A small self-supervised image encoder, trained from scratch.
Training: muon at rate 0.017, batches of 256.
Data: trained on photos of plants, animals and fungi (iNaturalist), 16.1 epochs.
Rows from block 4 of a small self-supervised image encoder, named by matrix and row number. Rows with one number belong to one neuron. Each number is 128 + 32 x the weight over its row's rms, rounded and kept within 0 to 255. All counts start at 0.
Before each neuron's rows are labels from the 100 images, of 14848, where the neuron reaches its highest value: "top examples" is what is common among them. Only what is clearly more common there than usual is listed. The data: photos of plants, animals and fungi (iNaturalist). In brackets: how many of the 100, against the usual share in percent.
# fc1: MLP up (model.blocks.4.mlp.fc1.weight, 384x96), inputs 0-95
# fc2: MLP down (model.blocks.4.mlp.fc2.weight, 96x384, transposed), outputs 0-95

top examples: class Insecta (66 vs 29.2); phylum Arthropoda (66 vs 30.8)
fc1.312 [144 165 113 120 112 145 114 160 209  51 143  71 137 174  75  56 176 117 127 175 112 173  86  94 138 141 118 155 137 167  99  98 122 157 137  97 178 142 134 127 116  72 155 184 122 125 112 172 119 172 133 165 148 106 124 135 126 111 180 127 138 111 102 149 137 146 124 136 117 104 157 108  77 131 160 140 103  78 137 156  99  82 143 159 119 126 139  73 148 145 165 224 142 143 135 172]
fc2.312 [ 86 106 108  66 165 109 163 137 116 157 195 137 117 159 223  70 106 165 197 136  42 127 113 185 121 141  84  81 131 113 112 118 145 113 154 128 120 174 139 125  70  74  93 172 135 146 134 110 133 106 146 141 161  90  98 148 149 136 106  95 168 141  87 102 120 120 142 164 140 171 119 127 107 154 161 159 129 106 130 159 114 136 113 158 136 155  88  78 132  78  95 162 174 155 112 132]

top examples: phylum Arthropoda (64 vs 30.8); class Insecta (59 vs 29.2)
fc1.117 [120 143 170  89 182 142 160 138 119 129  94 115 102 129  56  95 113 107 142 144 143 110  76  94 128 145 123 166 231 119 130 109 164 104 128 120 128 108 113 196 104 150 146 152 161  84 224 152 119 166 167 157 130 114  86 138 118 124  99  89 158 170 135 136 156 123 150 102 130  98  95  97 146  99 174 147  82 123 129 141  54 135 115 105 117 143 138  89  86 142 117 112  60 113  64 118]
fc2.117 [122 118 166  89  97  89 144 105 152 120 131 110 128 156  80 174 173  99 123 199 109  84 145 134 137 186 177 171 158  95 103 132 135  65 102 172 186 123 145 155 148 112 122 126  57  95 141 157 116 162 158 117 148 138  81 106 153 113  94 152 152  87  95 206 120 113 190 121  82 158 160  75 148 143 112 117  81 115 144 124 127 184 107 171  66 155 142 136 111 129 133 111 131  80 136 155]

top examples: order Lepidoptera (37 vs 13.7)
fc1.67 [127 181 103 124  78 133 122  86  98 123 103 108  77 126 126 135 135  96 109  86 139  81 180 120 126 148 113 106  84 177 135  77 136 121 152 145 128 135  82 140 169  95 107 110 171 127 155  78  98 129 125 120 172 150 109 138 145 112 145 104 104 143  88 133 171 159 173 120 100 141 187 144 100 147 123 110 200 141 150  90 128 168 111 162 102 138 214  64 202 112  74  83 190  89 127 112]
fc2.67 [181 171 154 143 136 118 169  54  97 131 141 112 129  89 168 151 195  74 108 103 125 155 109 144 151 175 112 105 195 118  83 170  56 211 183 118 113 122 138 135 123 148 162 101 130 136 148 143  88 119 138 141  92 136 142 100 163 187 141 127 113 132 125 106 155 113 107  79 110 154  99  67 100 100  98 145 114 132  81 184 129 173 101 152 114  60 132  86 122 131 117 121 135 108 136 170]

top examples: phylum Chordata (92 vs 60.9); class Aves (89 vs 55.1); order Charadriiformes (29 vs 7.6)
fc1.180 [101 164 103 168 130 127 126 122 110  87  69 118 133 154 104 182 110 162 130 105  96 127 159 162 116 135  69 116 103 182 134 113 107 170 106 146 147 148 121 121  84 141 149 101 169 154 148  70  81  80 135 131 115 118 126 142  59 118 144 105 199 126 119 131 108  66 144 180  92 128  95 180 138 135 107 121 146 113 154 119 160 193 145 165 129  38 110 177  96 115 139  62 152 115 186 103]
fc2.180 [139 108 131 134 130  49 115 197 147  98 159 147 134 181 122 142 180 150 199 179 113 143 188 140 105 155 119  95 123 186 129 114 163 183 143 133 141 104  72  98 115  88 139  96 101 120 130 223 131 139 195  95 136 161 112 109 156 116 154 141 119 116 140 129 147 198 126 142  62 150  84  94 137 145 137 105 158 113 113 149 173 109 104 159 149 116 114  79 151 166 139 149 123 127  96 164]

top examples: phylum Chordata (98 vs 60.9); class Aves (97 vs 55.1); order Anseriformes (41 vs 5.5); family: Anatidae (41 vs 5.5)
fc1.225 [156  81 124  99 118  84  79 126  87 131 139 121 201 138 133 127 164 172 122 140 160 113 143 169  95  69 102 172 122 163 135 106 138 130 102 113 168 150  83 196  77 106 115 100 150  58 108  80 152 158 119 123  92 133 134  92 169 118 112 176 164 143  82 175 168 138  76 140 135 154 165 135 129  98 127 128 109  54 137  75 107 153 121 140 145  98 156  63 161  85 161 100 133 141  82 121]
fc2.225 [102 162 112 135 135 151  82 104 152  98 177 139  93  76 127 165 113 186 124 151 122 110 138 106 123 169 134  78 168 155  78 110 106 105 159  91 144  96 148 133 140 120 165 115 137 137  57 105 143 151 179 146 144 139 181  61 133 242 151  85  95  95 107 159 190 128 139  90 100 125 112 102 102 113 175 147 155 135 138 160  83 163  76 109  93 151  65 135 133 160 124 138 130 146 143 126]

top examples: order Charadriiformes (34 vs 7.6)
fc1.244 [126 222 112 106 143 143  94 127 156 130 112 146 151 111 109 135  89 112  94 107 141 139 157 134 102  67 109 131 133 116 154 179  67  87 152 102 161 170 143 122 109  96  89 160 149 168 107 143 151 121 101 142  84 169 147 134 178  80 123 122  88  73 134 143  47  71 145  59 210 155 123 169 119 145  99 109 155 111 135 122 103 162 179 173 140 108 141  99 100 112 161 119  78 104 138 129]
fc2.244 [178  85 129 126 150 149 189 110 177  72 138 157 138  91 133 189 126 117 159  71 126 195 134 135  92 108 159 151 160 178 178 143 139 165 138 111  89 130 109 141 144 126 125 156 117  91 122  84 145 143 146 188 122  85 169 115 135 173  64 122 109 102 149 147 155 168 185  81 135 100 153  91 147 147  75 103  71 107 157 102 162  90 125 202 140 118 154 109 166 117 130 113 155 165 113 102]

top examples: phylum Arthropoda (71 vs 30.8); class Insecta (70 vs 29.2); order Lepidoptera (51 vs 13.7)
fc1.43 [ 81 105 157 144 150 131 101 105 125 103 164 121 123 152 148 147 125 104 172 159 159  41 190 104 132 128  99  87 136 138 113 172 159 162  87  59 157 123 172  86 144 153 116 153 152 127  97 126 148  69 122 125  88 149 143 193 102 132  35 146 116 134 140 197 114  95 147 100  60  83 156  90 102 105 131 104 131 130 174 121  97 144 131 145 105 149  77 122 148 160 117 128 154 112 182 102]
fc2.43 [109 121 161 135 126 112 152 113 116 103 102 105 146 134 114 102 113 142 116 140 115 101  89 167 215 104  87  67  90 104 196 128 110  80 149 135 109 161 151  90  79 105 124 123 153 108 153 161 127 105 114 133 179  87 145 170 111  41  72 148 159 134 181 184 116 103 120 201 141 171 141 158 131 116 134 139 149  51 117 100 120 160 197 134 156 117 155 126 150 103 133 126 141 114 145  65]

top examples: phylum Arthropoda (63 vs 30.8); class Insecta (61 vs 29.2); order Lepidoptera (43 vs 13.7)
fc1.158 [112 125 153 125 129 190  95 118 113 157  79 101  74  75 154 184 156 105 116 116 142  87 118  90  77 126  96 166 118  97 148 144 139 133 109 117  80 127  67 188 111 155 151 126 137 123 116 156 111 115 184  90  57 130 181 121 153 145  74 146 105 122  94 115 124  89  67 123 129 123  90  65 132 185 140 111 186 179 129  96  72 170 106 167 112 114 139  92 119 137 160  84 126 148 148 106]
fc2.158 [137 106  98 108 168 100 190 132  99 109 139 160  86 107 145 140  92 161  95 138 122  83 140 149 132 128 121 143 122 141 163 145 131 165 153 142 132 116 147 107  79 185 124  75 140  91 134 139 155  83 107 156 190 108 116 160 113 144  84  89 161 103 163 100 236 104  94  86 101 154 148 125 180 148  93 147 152  98 132 147 130  88 168 115 101  97 179 137 128  55  93 161 212 118 125 110]

top examples: order Charadriiformes (34 vs 7.6)
fc1.52 [172 131 177  94  94  80 105 168  99 142 120 114 184  95 133 124 161 132 142 170 123 108 108 134  96 146 111  92 128 116 146 128 147  96  73  27 116 149 110 105 130  60  14 113 118 130 103  98 124 141  95 147 108 117  75  83 161 122 142 147 161 162 142 141 166 108 147 158  98 142 177 110 118 135 146 174 131  92 156 113  90 111  94 142  76 117 131  51 106  99 127  84 153 135 120 138]
fc2.52 [111 155 206  77 121  87 132 114 168 125 159 171 111 123  85 134 118 173 170  90  94 133 177 126 145 153  95 133 131 162 115  78 114 173 176 104 180 116  91 121  91 103 117 125  92 165  89 102 150 128 224 126 177 148 136 106 124 154 159 103 130 107 119  93 157 102 165 126 145 142 113 119  84 167 126 108 172 162 177 135  71 154 145 122 108 191  88  97 111 161 146 113 110 145  57 122]

top examples: order Passeriformes (50 vs 25)
fc1.160 [163 161 152 140 106  65 124 141 100  76 133  84 162 123 122 101 173 111 164 157 119 165 170  83 116 107 116 150 143 135  75 120 164 110 158 158 122  91 128  63 110 177 235 113 132 132  91 134 154 121 140 113 132 112  88 109 122  81  63 102 144 158  73 137 131 137 167  99  76 109  95 122 116 165 136 144 104 112 153 115 112 124 109 133  58 147 131 118 155 108 188 215 135 159 120 152]
fc2.160 [179 126 155  57 105 116 138  90 114 156 177  85 149 207 135 144  79 159 217 136 132 113 153 141 120  71 146 119 142 138 123 114 158 184 171 161  82 155 115 127 169 142  93 139 181 127 154  77 144  93 140 168  93 119 138 146 166 136 100 121 123  99  86 106  80 163 167 102 118 143  65 117 132 154 129 116 104 194 110 149 125 113 141 174 102 122 172 114 110 118 176  99 116 173  91 121]

top examples: phylum Arthropoda (77 vs 30.8); class Insecta (73 vs 29.2)
fc1.164 [118 139 120 162 137 127 187 146 150 120 103 106  98 136  57  29 109 141 150 117 105 151 104 131 191 129  57 116 162 110 113 169 173 114 137 131 188 133 109 163 125 178 154 122 134  96 134 159 131 183 195 151 174  91 118 104 105 138 199 139 159 111 145 133 132 157 187  86 116 150  90 148 130 120 113 159 127  98  41  62 104 126 104 106 120 143  93 136 142 157 121 129 124 129 104 103]
fc2.164 [140 116 121 116  98 187 119 157 108 136 114 161  69  93 102  61 131 101  64 140 112  99 136 170 102 100 110 125 142 120 111  98  88 115 122 116 175 134 120 135 168  82 128 168 140  87 105 106 170 139 100 100 161 141 103  70  81 118  66 132 115  72 130  84  86 105 131 188 176 167 179 141 149 140 117 154 128 111 111  57 108 178  80 155  75 153 123 171 151 110 107 131 148 113  67 160]

top examples: order Charadriiformes (32 vs 7.6); family: Laridae (25 vs 2.6)
fc1.162 [130 116 128 149 181 127 103 115 145 142 120 136 110  99 103  92  52  57 115 138 150  70 103 139 101 114  49  94 107 129 128 174  69  97 172 128 151 177 150 107  94 155 137 166 155 175  78 164 124  93 117 159  85 191 171 163 114 115 146 147 146  66 109 158  94  37  96  78 126 173 111 125 139 150 145 127 136 132 156 111 133 149 168  96 128 128 114 132 103 141 176 132 110 152 158 139]
fc2.162 [180  70 156 132 148 125  83 175 120  85 165 182 129 117 107 154 189 117 138 108  72 210 168 114 128 123 145 118 155 120 104 121 130 141 159 106 101  70 135 117  59 138 116 116 149 113 140 117  90 113 122 147 134  90 183  68 136 138 121 120  70  99 131 133 115 134 150 134 144 116 138 107 128 115  85 114 112  96  81 104 164 113 175 154 133 143 215  68 179 185 151 134 176  94 162 137]

top examples: order Passeriformes (54 vs 25)
fc1.341 [114 131 122  85 132 121 105 121 129 124 105 116 111  98  93 112  96  94  91 255 130 131 126 105 151 138 108 148  70  94 163 119 102 129 121 102  91 129  85 114  99 150 132 127 127  84 228 155 118 122 169  68 135  82 170 134 125 112 182  87  99 208 119 105 127 113 105  72  84 118 144 122 135 135 101 129 119  51 120 129 139 150 153 129 148 145 161 176 146 139 139 106 162  85 118 129]
fc2.341 [125 103 164  91 152 104  94 103 130 110 153 108  55 115  89 121 136 156 109  96 169  68 132  86 109 128 121 154 130  87 148 178  71 116 113 185 155 106 173 149  83 171  95 128  87 140 162 197 134 183  92 112 130 159 171 162 152  74  86 168 150 142 136 145 119 174 152 135 132 112 120 157 167 130  97  71 129 183 107 144 132 148 114 105 115 158  99 153 124  68 104 173 105 180 151 170]

top examples: order Charadriiformes (30 vs 7.6)
fc1.331 [114 148 143 125 108 125 144 102 123 120  76 149 138 139 123  83 112  99 115 145 140 143 120 157  91 149 117 142 103 168 144 192  50 131 158 158 148 217  80 104  36 127 156 206 135 193  98 167 114  62 103  77 112 129 114 151 111 119 136 125 107  50 121 124 127  58 118  78 114 165 124 168 165 141 120 137 176 123 147 139 116 151 111 159  99  96 104 124 159 105 157 127 125 116 113 139]
fc2.331 [ 98 147 150 148 142 100 120 169 119 164 173 132 119 123 130 133 148 152 173 137  69 207 162 100 100 157 104  93  91 172 106 159 102 125 170 121 115   4  89 100 160 185 166  99  85 123 139  89  92  87 172 152 146  93 114 113 152 126 101 103 146 125 130 133 146 155 133 116 107  74 130 125 109 121 115  97 139  84 181 126 189 111  78 132  75 113 197 111 133 146 146 111 141 123 120 123]

top examples: order Charadriiformes (29 vs 7.6)
fc1.212 [144 173 132 141  86   7 125 162 122 114  50  98 133 152 111  78 143 141 106 119 126 158 139 149 114 113 131 120 141 197 108 154  92 114 192 118 149 145 124  96 116 171 167 197 109 201 111 173  96 142 127 114 115 118 126 157 124 138 132 117 158 108 148 150 105  72 149 141 106 124 118 116 161  62 148 135  95 122  95 105 180 175 135 133 110 116 140  92  95 130 163 152  77 109 105  75]
fc2.212 [136 133 126 128 159 120 131  80 102 150 100 114 116 137 159 116 154 103 138 160  87 140  92 105  88 169 108 144 117 150 175 135  70 138 183 124 147  85  77  77 131 186 170 135 114 132  89 104 160 120 197  85 189 119 102 109  90  93 165 122 108 158 109 108 122 144 139 135 124 132  77 140  65  91 142 125 145 125 187 108 121 130  71  68  47  90 154 145 120 177 190 134 144  94 115  88]

top examples: order Lepidoptera (32 vs 13.7)
fc1.284 [133 139  86 142 107 165 111 110 126 102 132 122  81 131 166  97  87  90 132 173 198 128 139 120 118  63  94 132  99 141 113 129 113 151 161 135  92  91  94 183 136 150 134 111 104  97 113 115 184 102 143 115 122 206 119 148 104 131 213 111 137 117 117 130  84 111 106 160 149 130 179 148 139 117 140 158 149 145 116  74  99  41  78 154 193 139 105  99 112 158 100 129  60 117 105  67]
fc2.284 [ 79  93  33 127 125 118 139 112 162 148 108  69 110 138 154 166 133 182 118 133 142 172 131  76 132 103 124 118 152  86 103 166 133  83  71 137 123 120 168 131 152 101 146 119 153 107 149 156  94  79 117 131 125 120 152 151 133 172 128 158 156  88 112 156 145 105 171 127  91  80 148 103 181 208 138 103 139 149 139 114 144 141 141 126  91 142 165 190  50 201 114 118 164  79 113  99]

top examples: order Passeriformes (51 vs 25)
fc1.167 [105 108 164 118 153 125 128 116 137  83 150  93 127 156 130  96 156 127 123 199 148 130 234 124 127  88 176 167 149  34 118  91 136 136  88 150 125 144 122 135  88 132 141 124 161 198 124 159 137 127 174 167 119 184 165 102 112 152 151 123 122  95 111 119 130 157 148 110 160 121  99 112 128 202 157 107 138  97 163 144 114 173 129  67 148 130 129  85 102  87 138  89 128 206 120  92]
fc2.167 [135  85  90 158  82 129 191 162  92 135  96 114 130  80 126 160 142 132 100 124 109 131  84 117 127 101  93 138 100  90 127 139 122 120 100 128 162 111 139 177 139 114 104 122 148 109 119 100 116 140 125 110  67 149 184 116 148 125 103 144  97 149 115  96 127 130 172 122 178 127  93  91  92 148  85 195 168  92 152 148  91 153 113 111 121  96 107 117 125  76 107  70 132 148 139 255]

top examples: phylum Chordata (95 vs 60.9); class Aves (93 vs 55.1); order Accipitriformes (37 vs 3.9); family: Accipitridae (29 vs 3.3)
fc1.174 [168 146 131  83 139 180 127 214 101  79 132 175 130 139 149  72 120 116 132 165  97 182 146 100  87 125 122  62  84 102 133  78 144  84 156 213 159  94  83 138 129 155 173 162 158 125 102 146 178 124 146 132 136 130 176 151  89 114 171 100  89 133 172  92 138 181 121 109 114 150 101 148 130 151  73 104 142 183 146 167 140 108 168 115 109 139 111 126 134  88 113 125 134 135 112 176]
fc2.174 [184 135 201 126 108 132 125  96  98 148 173 143 107  99 113 101 146 174 136 125 127 101 119 153 133  61 148 145 124 216 118 118 136 159 101 201 128 141 107 105 134  74 124  70  59 165 116 124 166 110 123  66 163 144 127 147  96 129  91 126 152 126 195  86 175 170 114 135 108 154  75 143 146 107 154 132 148 129  95  98  83 135  98 144 159 124 143 139 135 154 160 144 119  99 137  39]

top examples: class Aves (96 vs 55.1); phylum Chordata (96 vs 60.9); order Accipitriformes (35 vs 3.9); family: Accipitridae (30 vs 3.3)
fc1.246 [154 154 156 141  96 117 176 126 140 113 159 105 145 133 104   0 115 166 117 154 120 187 107 114 136  97  48 117 113  75 176 102 125 161 166 113 151 145 126 173 103 142 125 210 156 142 124 126 131 100 198 125 155  41 124 128 154 115 133 162 152 142 138 129 149 140  71 110 127 108 152 111 118 138 120 163 122 132  93 130 124 168 145 117 118 157 172 155 111 103 138 136 129  94  70 112]
fc2.246 [168 162 135  89 110 123 111  94 122 111 212 144 113 149  95 116 136 132 108 108 148  76 147 106 124 120 165 112 151 213 193 116 155 103 154 111 156  88  42 161 157 149 122 130  87 200 148 127 118 170  73 163 123 115 122 110 112 121  67 150 117 145 154 137 138 136 120 161 140 119 164 168 139 138 118  98 122 137 137 123 131 191 137 130 128 128  89 133 130 151 104 110 139 161 136   2]

top examples: order Passeriformes (51 vs 25)
fc1.210 [ 85 198 127 115 154 145 126 102 127 218 108 123 100 106 125 133  88 129 107  40 162 125 181 121 132  60 116 145 137 143 125 118 124 132 131  60 128  96 142 106 117 102   8 134 168 104 160 119 145 110 123 155 120 214 101 121 151 138  74  91 148 120 147 126 136 137 133  95 146 113  84 122 132 118  95 110 152 174 106 108 133 174 155 144 167 139 134 124  92  95 136  97 123  97  78 122]
fc2.210 [185 108  93  59 170  92 184  93 114 138 161  94 144 163 153 106 130 111 188 120  55 146  88 145 137 112 163 124 105 150 139  86 126 171 171 127  98 144 144  89 121 169 105 133 155  92 199 153 152 127 185 136 123 101 130 174 158  88 109 125 133  55  90  86 118 163 116 164 151 165 138 145 119 150 109  89 112 183 155 116 134 118 163 113 143 141 138 132 152  50 144 171 129 173 150 115]

top examples: phylum Chordata (98 vs 60.9); class Aves (96 vs 55.1); order Anseriformes (42 vs 5.5); family: Anatidae (42 vs 5.5)
fc1.156 [ 98 111 151 112 149 143  94  46 108 209 152 155 114 102 118 140 106 131 191 143 140 140 127 106 116 110  58 142 149 118 156 101 106 162  91 142 187 131 131 148 123 102 140 118  88 120  91 118 114 152 181 147 179  73 137 158 140 125 121 198 118 143  92 119 130 145 139  99 167 121 133 143  96 111  76 143  91  84 175  74 136 160  93  55 148 102 113 116 106  69 145 193 175 135 138  94]
fc2.156 [130 184 164 126 130 164 111 103 137 151  90 140 141 126  91 135  83 118 156  97 123 109 124 116  27 167 155 135  86 174 108 115 110 100 140  85 123 110 174 136 151 136 141 177 102 156 109 141  91 126 116 106  70 137 157 135  55  98 157 114 126 136 137 144 123 119 186 105 173 160 120 152 148 172 189 139 143 116 147 111  73 212 146 133 103 134  99 139 100 135 119 139 134  99 113  15]

top examples: order Charadriiformes (38 vs 7.6)
fc1.25 [ 82 158  85 158 107 122 116  94 136 137 106 135  97 131 125 138 110 100 101 123 111 204 146 154 124 114 153  66  96 118 111 203  84 123 171 140 134 134 169 111 118 134 125 220 123 156  89 189 127  64 108 146 101 143  83 128 108  83 142  76 103  87 180 151 101  71 116  65 131 117  91 113 109 139 129 128 141 165 157 104 104 173 133 187 148 160  95 129 104 163 145 123 146  62 119 139]
fc2.25 [120 120 139 105 115 132 112 110 131 109 123 129 178 100  92 120  99 167 173  78  45 145 131 119  81 136  79 136  97 155 140 187 133 135  81 120 146  72 108  81 162 122 150 137  42  88 102  74 107 148 157 152  94 116 143  94  76 158  91 129 135 119 170 179  83 127 118 118 108 108 152 154 119 105 101  83 136 115 174 114 142  58 138  99 148 168 152 158 129 206 119 110  84 157  88 113]

top examples: phylum Tracheophyta (27 vs 7.3); kingdom Plantae (27 vs 7.3)
fc1.68 [175 138 111 125 146 117  80 221 107 104 141 118 168 112  89 126 149 125 105 128 134 100 163  81 133 139  93 111 117 124 193 137  96 119 106  98 166 147  83 131 149  97 123  94 143 116 139 129 118  94 188 160  71 135 122 132 141 159 105 168 153 119  74 153 206 128 103  96 141  53 139 124 194 145 165 138 139 136 116 162 178 147  57  96 105 153 162 121  70 166 137 108 125 145 181  93]
fc2.68 [147 113 143 100 126 174 150 165 150 129 151 153 141 110  83  45 100 133 103 107 108 193 117 140  93 167 144 136 111 137 141 140 144  87  93 200 110 198 194 106 160 142 171 181 150  99 141 111 149 116  88 101 195 182 159 103  91 145 128 127 132 103 171 155 122 100 109 154  83 153 168 120 162  67  54  99 132 142 130 125  99 125 148  96 107 146 134 110 131 162 159 176 164  99 123 101]

top examples: order Passeriformes (52 vs 25)
fc1.274 [176  94 137 133 106 164 132 117 169  92 118 121 134  99 115 114 164  67 121 225 116 170 173  94  97 166 127  88 104 133 141 122 147 103 162 161 152 135  88 146 136 109 212 109 172  76 129 162 119 124 101  91 121  93 126 122  95 139 114  84 128 185 120 131 142 171 152 128  81 122 127  98  76 162 120 148 114 127 124 102  89  25 119 161 108 153  98  82 117 110 141 116 127 202 135 122]
fc2.274 [191 101 159  92 152  91 157 137 172 143 148 132  90 174 160 135 160 101 223 132 111 137 152  76  95 131 122 128 103 152 160 111  99 109 129 132 141 139 145  95  58 112 162 160 101 115 139 125 120 109 145  87 135 150 158 170 134  94  85 102  85 122 122 168 141 150 180 131  65 174 171 160 118 178 118  64 140 170 112 197 120 128 102 170 113 155 140 153 134  85 143 125  61 141 113 171]

top examples: phylum Arthropoda (61 vs 30.8); class Insecta (59 vs 29.2)
fc1.200 [101  97 119 174  44 111 110 165 186  94 123 142 151 143 106 153 201 122 160 138  85 185 153 141 129 136  56  79  20 111 125 131 120 158 138 104 137  87 158 109 150 105 148 107 107 136 159 137 128  94 101 174 120 160 175 102  70 140 132 157 150 106 150 160 129 122 147 130 151 140 119 144  60 133  82 145  72 101 181 105 101  95 126 133 104 176 138 148 139 104 102 102 151 148 134 118]
fc2.200 [134 106  98 142  60 117 146 106  91  93  50 195 128 201 159 158 108 184 134 150 122  92 112 154 109 118 145 136 100  99 111 112 116 126 106 179 131 156  78 114 144 199 154 133 136 115  96 165 110 100 138 115 146 154  90 120 157 122 115 140 173 175  97 154 115 122 188 154 103 182 102 103 167 152  80 109 110 139 165 120  99 131 101  75 120 146 137 144 158  77 126 162 135 155 179 207]

top examples: order Passeriformes (53 vs 25)
fc1.248 [106 126 183 123 130  50 146 134  25 115 143 125 146 150 105 115 172 119 126 210 101 137  78 104 140 145 117 112 182 152 116 111 141 108 120 171 129 167 103 168 144 146 229  92 170 107 180 181  47 120 165  99 142 102 140 119 114 114  73 148 155 151 114 127 146 141 121 102 123  90 109 130 147 130 142 131 133 143 109 149 110 116 106 186  63 133 142 100 118  97 120 101 144 150 141 109]
fc2.248 [112  92 183  46  90  71 156  84 122 134  84  69  93 191 193 155  83 189 144 132 165 144 107 150 133 114  96 167 155 103 124 163 148  86 142 147 103 119 164 160 136 130 112 147 147 132 106 149  85  86 144 127 152 114 117 131 152  87 111 202 140  95  94 175 134  82 174 137 111  97 156 152 175 129 105  76  92 138  98 139  96 139  94 131 111 113  96 102 118 143 127 134  60 120 123 152]

top examples: class Aves (83 vs 55.1)
fc1.215 [141 131 121 152 143 145  75 136 120  60 109 142 107  98  91 141 149  95 122 133  64 124 118 110  90 115 181 153 115 189 103 124  98  93  73 168 108 175 157 111 123 150 142 114 148 171 202 134 212 110 111  95 133 128 151  85 124  80  97 105 159 100 112 113 123 141 125 126 128 206  99  95 124  81 123 155 164 144 138 116 100 184 185 152 129  72 175 165 140 135 164 116 140  82 171 103]
fc2.215 [119 145 156 112 151  97 121 113 132 115 148 114 151 186  89 154 115 135 175 107  94 145 143  45 105  93 129  90  48 185 110 151 113 130  50  89  62 135 121 146 131 163 115 121 145 121 138 112 180 130 147 144 103 186 144 189 103 151 126 110 114 153 126 125  66 166 145 153 126 139 115 163 114 120 143  59  64 168 127 131 147 120  79 137 129 134 137 134  97 161 111 155 132 120 127  29]

top examples: phylum Arthropoda (61 vs 30.8); class Insecta (60 vs 29.2); order Lepidoptera (43 vs 13.7)
fc1.4 [124 186 136 133 147  94 159 115 109 100 242 156 108 131 178 122  84 105 139 129 169  95 142 122  82 136 128 121 135 102 109 148 154 115 109 107 113 116 131 109  57 163 139 106 131  80 191 158 154  45 136 138  98  76 113 202 135 154 134  77 123 148 100 143 103  82 118 101  97  99 158  86  94 106 160 130 162 153 180  98 140 150 124 123  90 107  68 107 138 144 129 131 175  92 117 114]
fc2.4 [124 118 151 166 129 124 179 135 118 182  51 155 158 107 176 119 112 184 145 177  98 118 134 109 177  82 129 114 102 115 194 121 150 165 106 156 152 112  70 155 142 159 124 119 105 107 142 166 153 177 146 159 154  98 164 154 200  57 114 119 199 177 112 173 108 116  78 148 119 164 141 120 128 109 152 134  79  92 104 169 168 149 119  98 166 144 160 126 134 107 128  93 103  89 146  93]

top examples: phylum Chordata (95 vs 60.9); class Aves (93 vs 55.1)
fc1.254 [153  72 132  91 134  96 103 198  92 112  94 176 179 120 212 116 114 115  76 132 148 123 156 161 109 173 130  64 135  66 143 134 107 126 128  88 194  84  94 134  98 151 122  75 141 101 126 123 123 131 124 121 116 126 144 116  72 157 101  83 180 173 165  82 129 135 144  97 139 167 163 130  96 155 135  81 139  94 149  91 155 129 131 151 142 131 128 132 124 112 160  45 139  74  89 127]
fc2.254 [ 63 160 176 125  99 127  79 134 173  98 181 113 160 131  90 108 161  83 168 154  93 159 140 158  82 119 183 126 116 123 143 124 151 172  84 116 135 149 142 175 130 190 126 122 128 193 116 133 150  81 144 114  77  78 145 158  67 101 178 185 155 108 165 111 166 165 107  65 118 102 138 181 154  99 139 124 112  70 144 117 123  92 109 139 122 122  76 113 141 108 116 128  79 148 105 101]

top examples: order Lepidoptera (40 vs 13.7)
fc1.280 [144 167  91  99  92 109  74 118 168 162 132  93 107 110  94 155 176 109 134 163 124 103 157 136 216 104 125  77 117 119 141 106 100  98 151 155 167 139 126 117 110 168 122 149 170 123 111 159 124 143 110 111 163  93 170 155 156  98 111  85 110 203 138 129 107 152 137 110 108 181  97 102 138 148 118 149 165 100 101 105  57 128  97 135 123 138 125  39 202 105  76 143 116  72 178 144]
fc2.280 [172 131 126 155  53 146 130  91 121 130 102 126 129  82 151  93 132 117 118 147  95 182 107 135 181 136  77 159 119 151 116 230  72 147 103 110 138 145 154 136 170 226  59 125 125 165 105 139 137 131 118 140  99 141 154 140 157 180 126 124 145 183 145  91 109 141 183 128 133 135 108 169 132 120  83 112  83 136 119 139 183  89 157 121 139 139 138 154  79 108 144  71 124 176 137  94]

top examples: class Aves (89 vs 55.1); order Passeriformes (65 vs 25)
fc1.76 [132 126 150  82 123  84 170 178  71  96 116 201 161 123 149  91 177 102  92 154 140 154 124  91 118 144 107 140 148 140 128 129 155 126 156  98 154  80  66 140 159 138 179 126 138  68  89 159 140 133 143 138 154 117  74 150 110 114 104 161 154 221 141 144 162 165 163 126 117 147 132 116 138 167 150 122 102 135 128 107  95  30  83 108 111 126 134 124 135  70 105 170 114 122  60 147]
fc2.76 [141 171 135 104 120 123 107  98 160  36 158  85 176 157 151 182 127 155 156  81 156 122 137 179  61  70 108 111 128 162 149  92 146 100  92 145 123 140 105 124 150 109 150 105 100  99 195  92 111  68 130 120 133 128 177 148 152 151  90  82 154  97 154 123 141 187 150  85 103 135 104 158 141  79 112 100 136 136 145 171 122 152 164 167 109  71 131 154 142  75 153 127 109 121 179 171]

top examples: phylum Chordata (93 vs 60.9); class Aves (90 vs 55.1); order Anseriformes (42 vs 5.5); family: Anatidae (42 vs 5.5)
fc1.195 [ 91 127 134 126 196 102  77  62 155 179 165  99 120  92 122 146 154  94 118 133 151  65 163  76 144 117 104 102 146 109 113 102 123 176  94  97 157 116 107 132 121  37 113 156 131 102 116  90 174 118 131 144 100 169  67 167 120 118  72 130 155 123  79 152 136 135 133 140 124 109 173  90 141 131 180  91 154 109 151  62 111 128 149  93 130 143 131 121 139  50 168 182 140 110 163 131]
fc2.195 [ 93 166 184 118 135 175 143  77 134 157 156 122 121 111 178  48 140 137 104 163 107 100  98  87 107 151 127 120 116 182 130 124  94 145 118 170 185 102 137 105  98 157 152  97 159 172 149 144 173 122 160 102 137 110 202 111  99 117  88 139 111 105 158 181 108  93 135 133  97 136 118 200 142 137 180  99 129 161 217 124 109 133 179  66 113 148 102  95 120 165 129 107 110 102 120  90]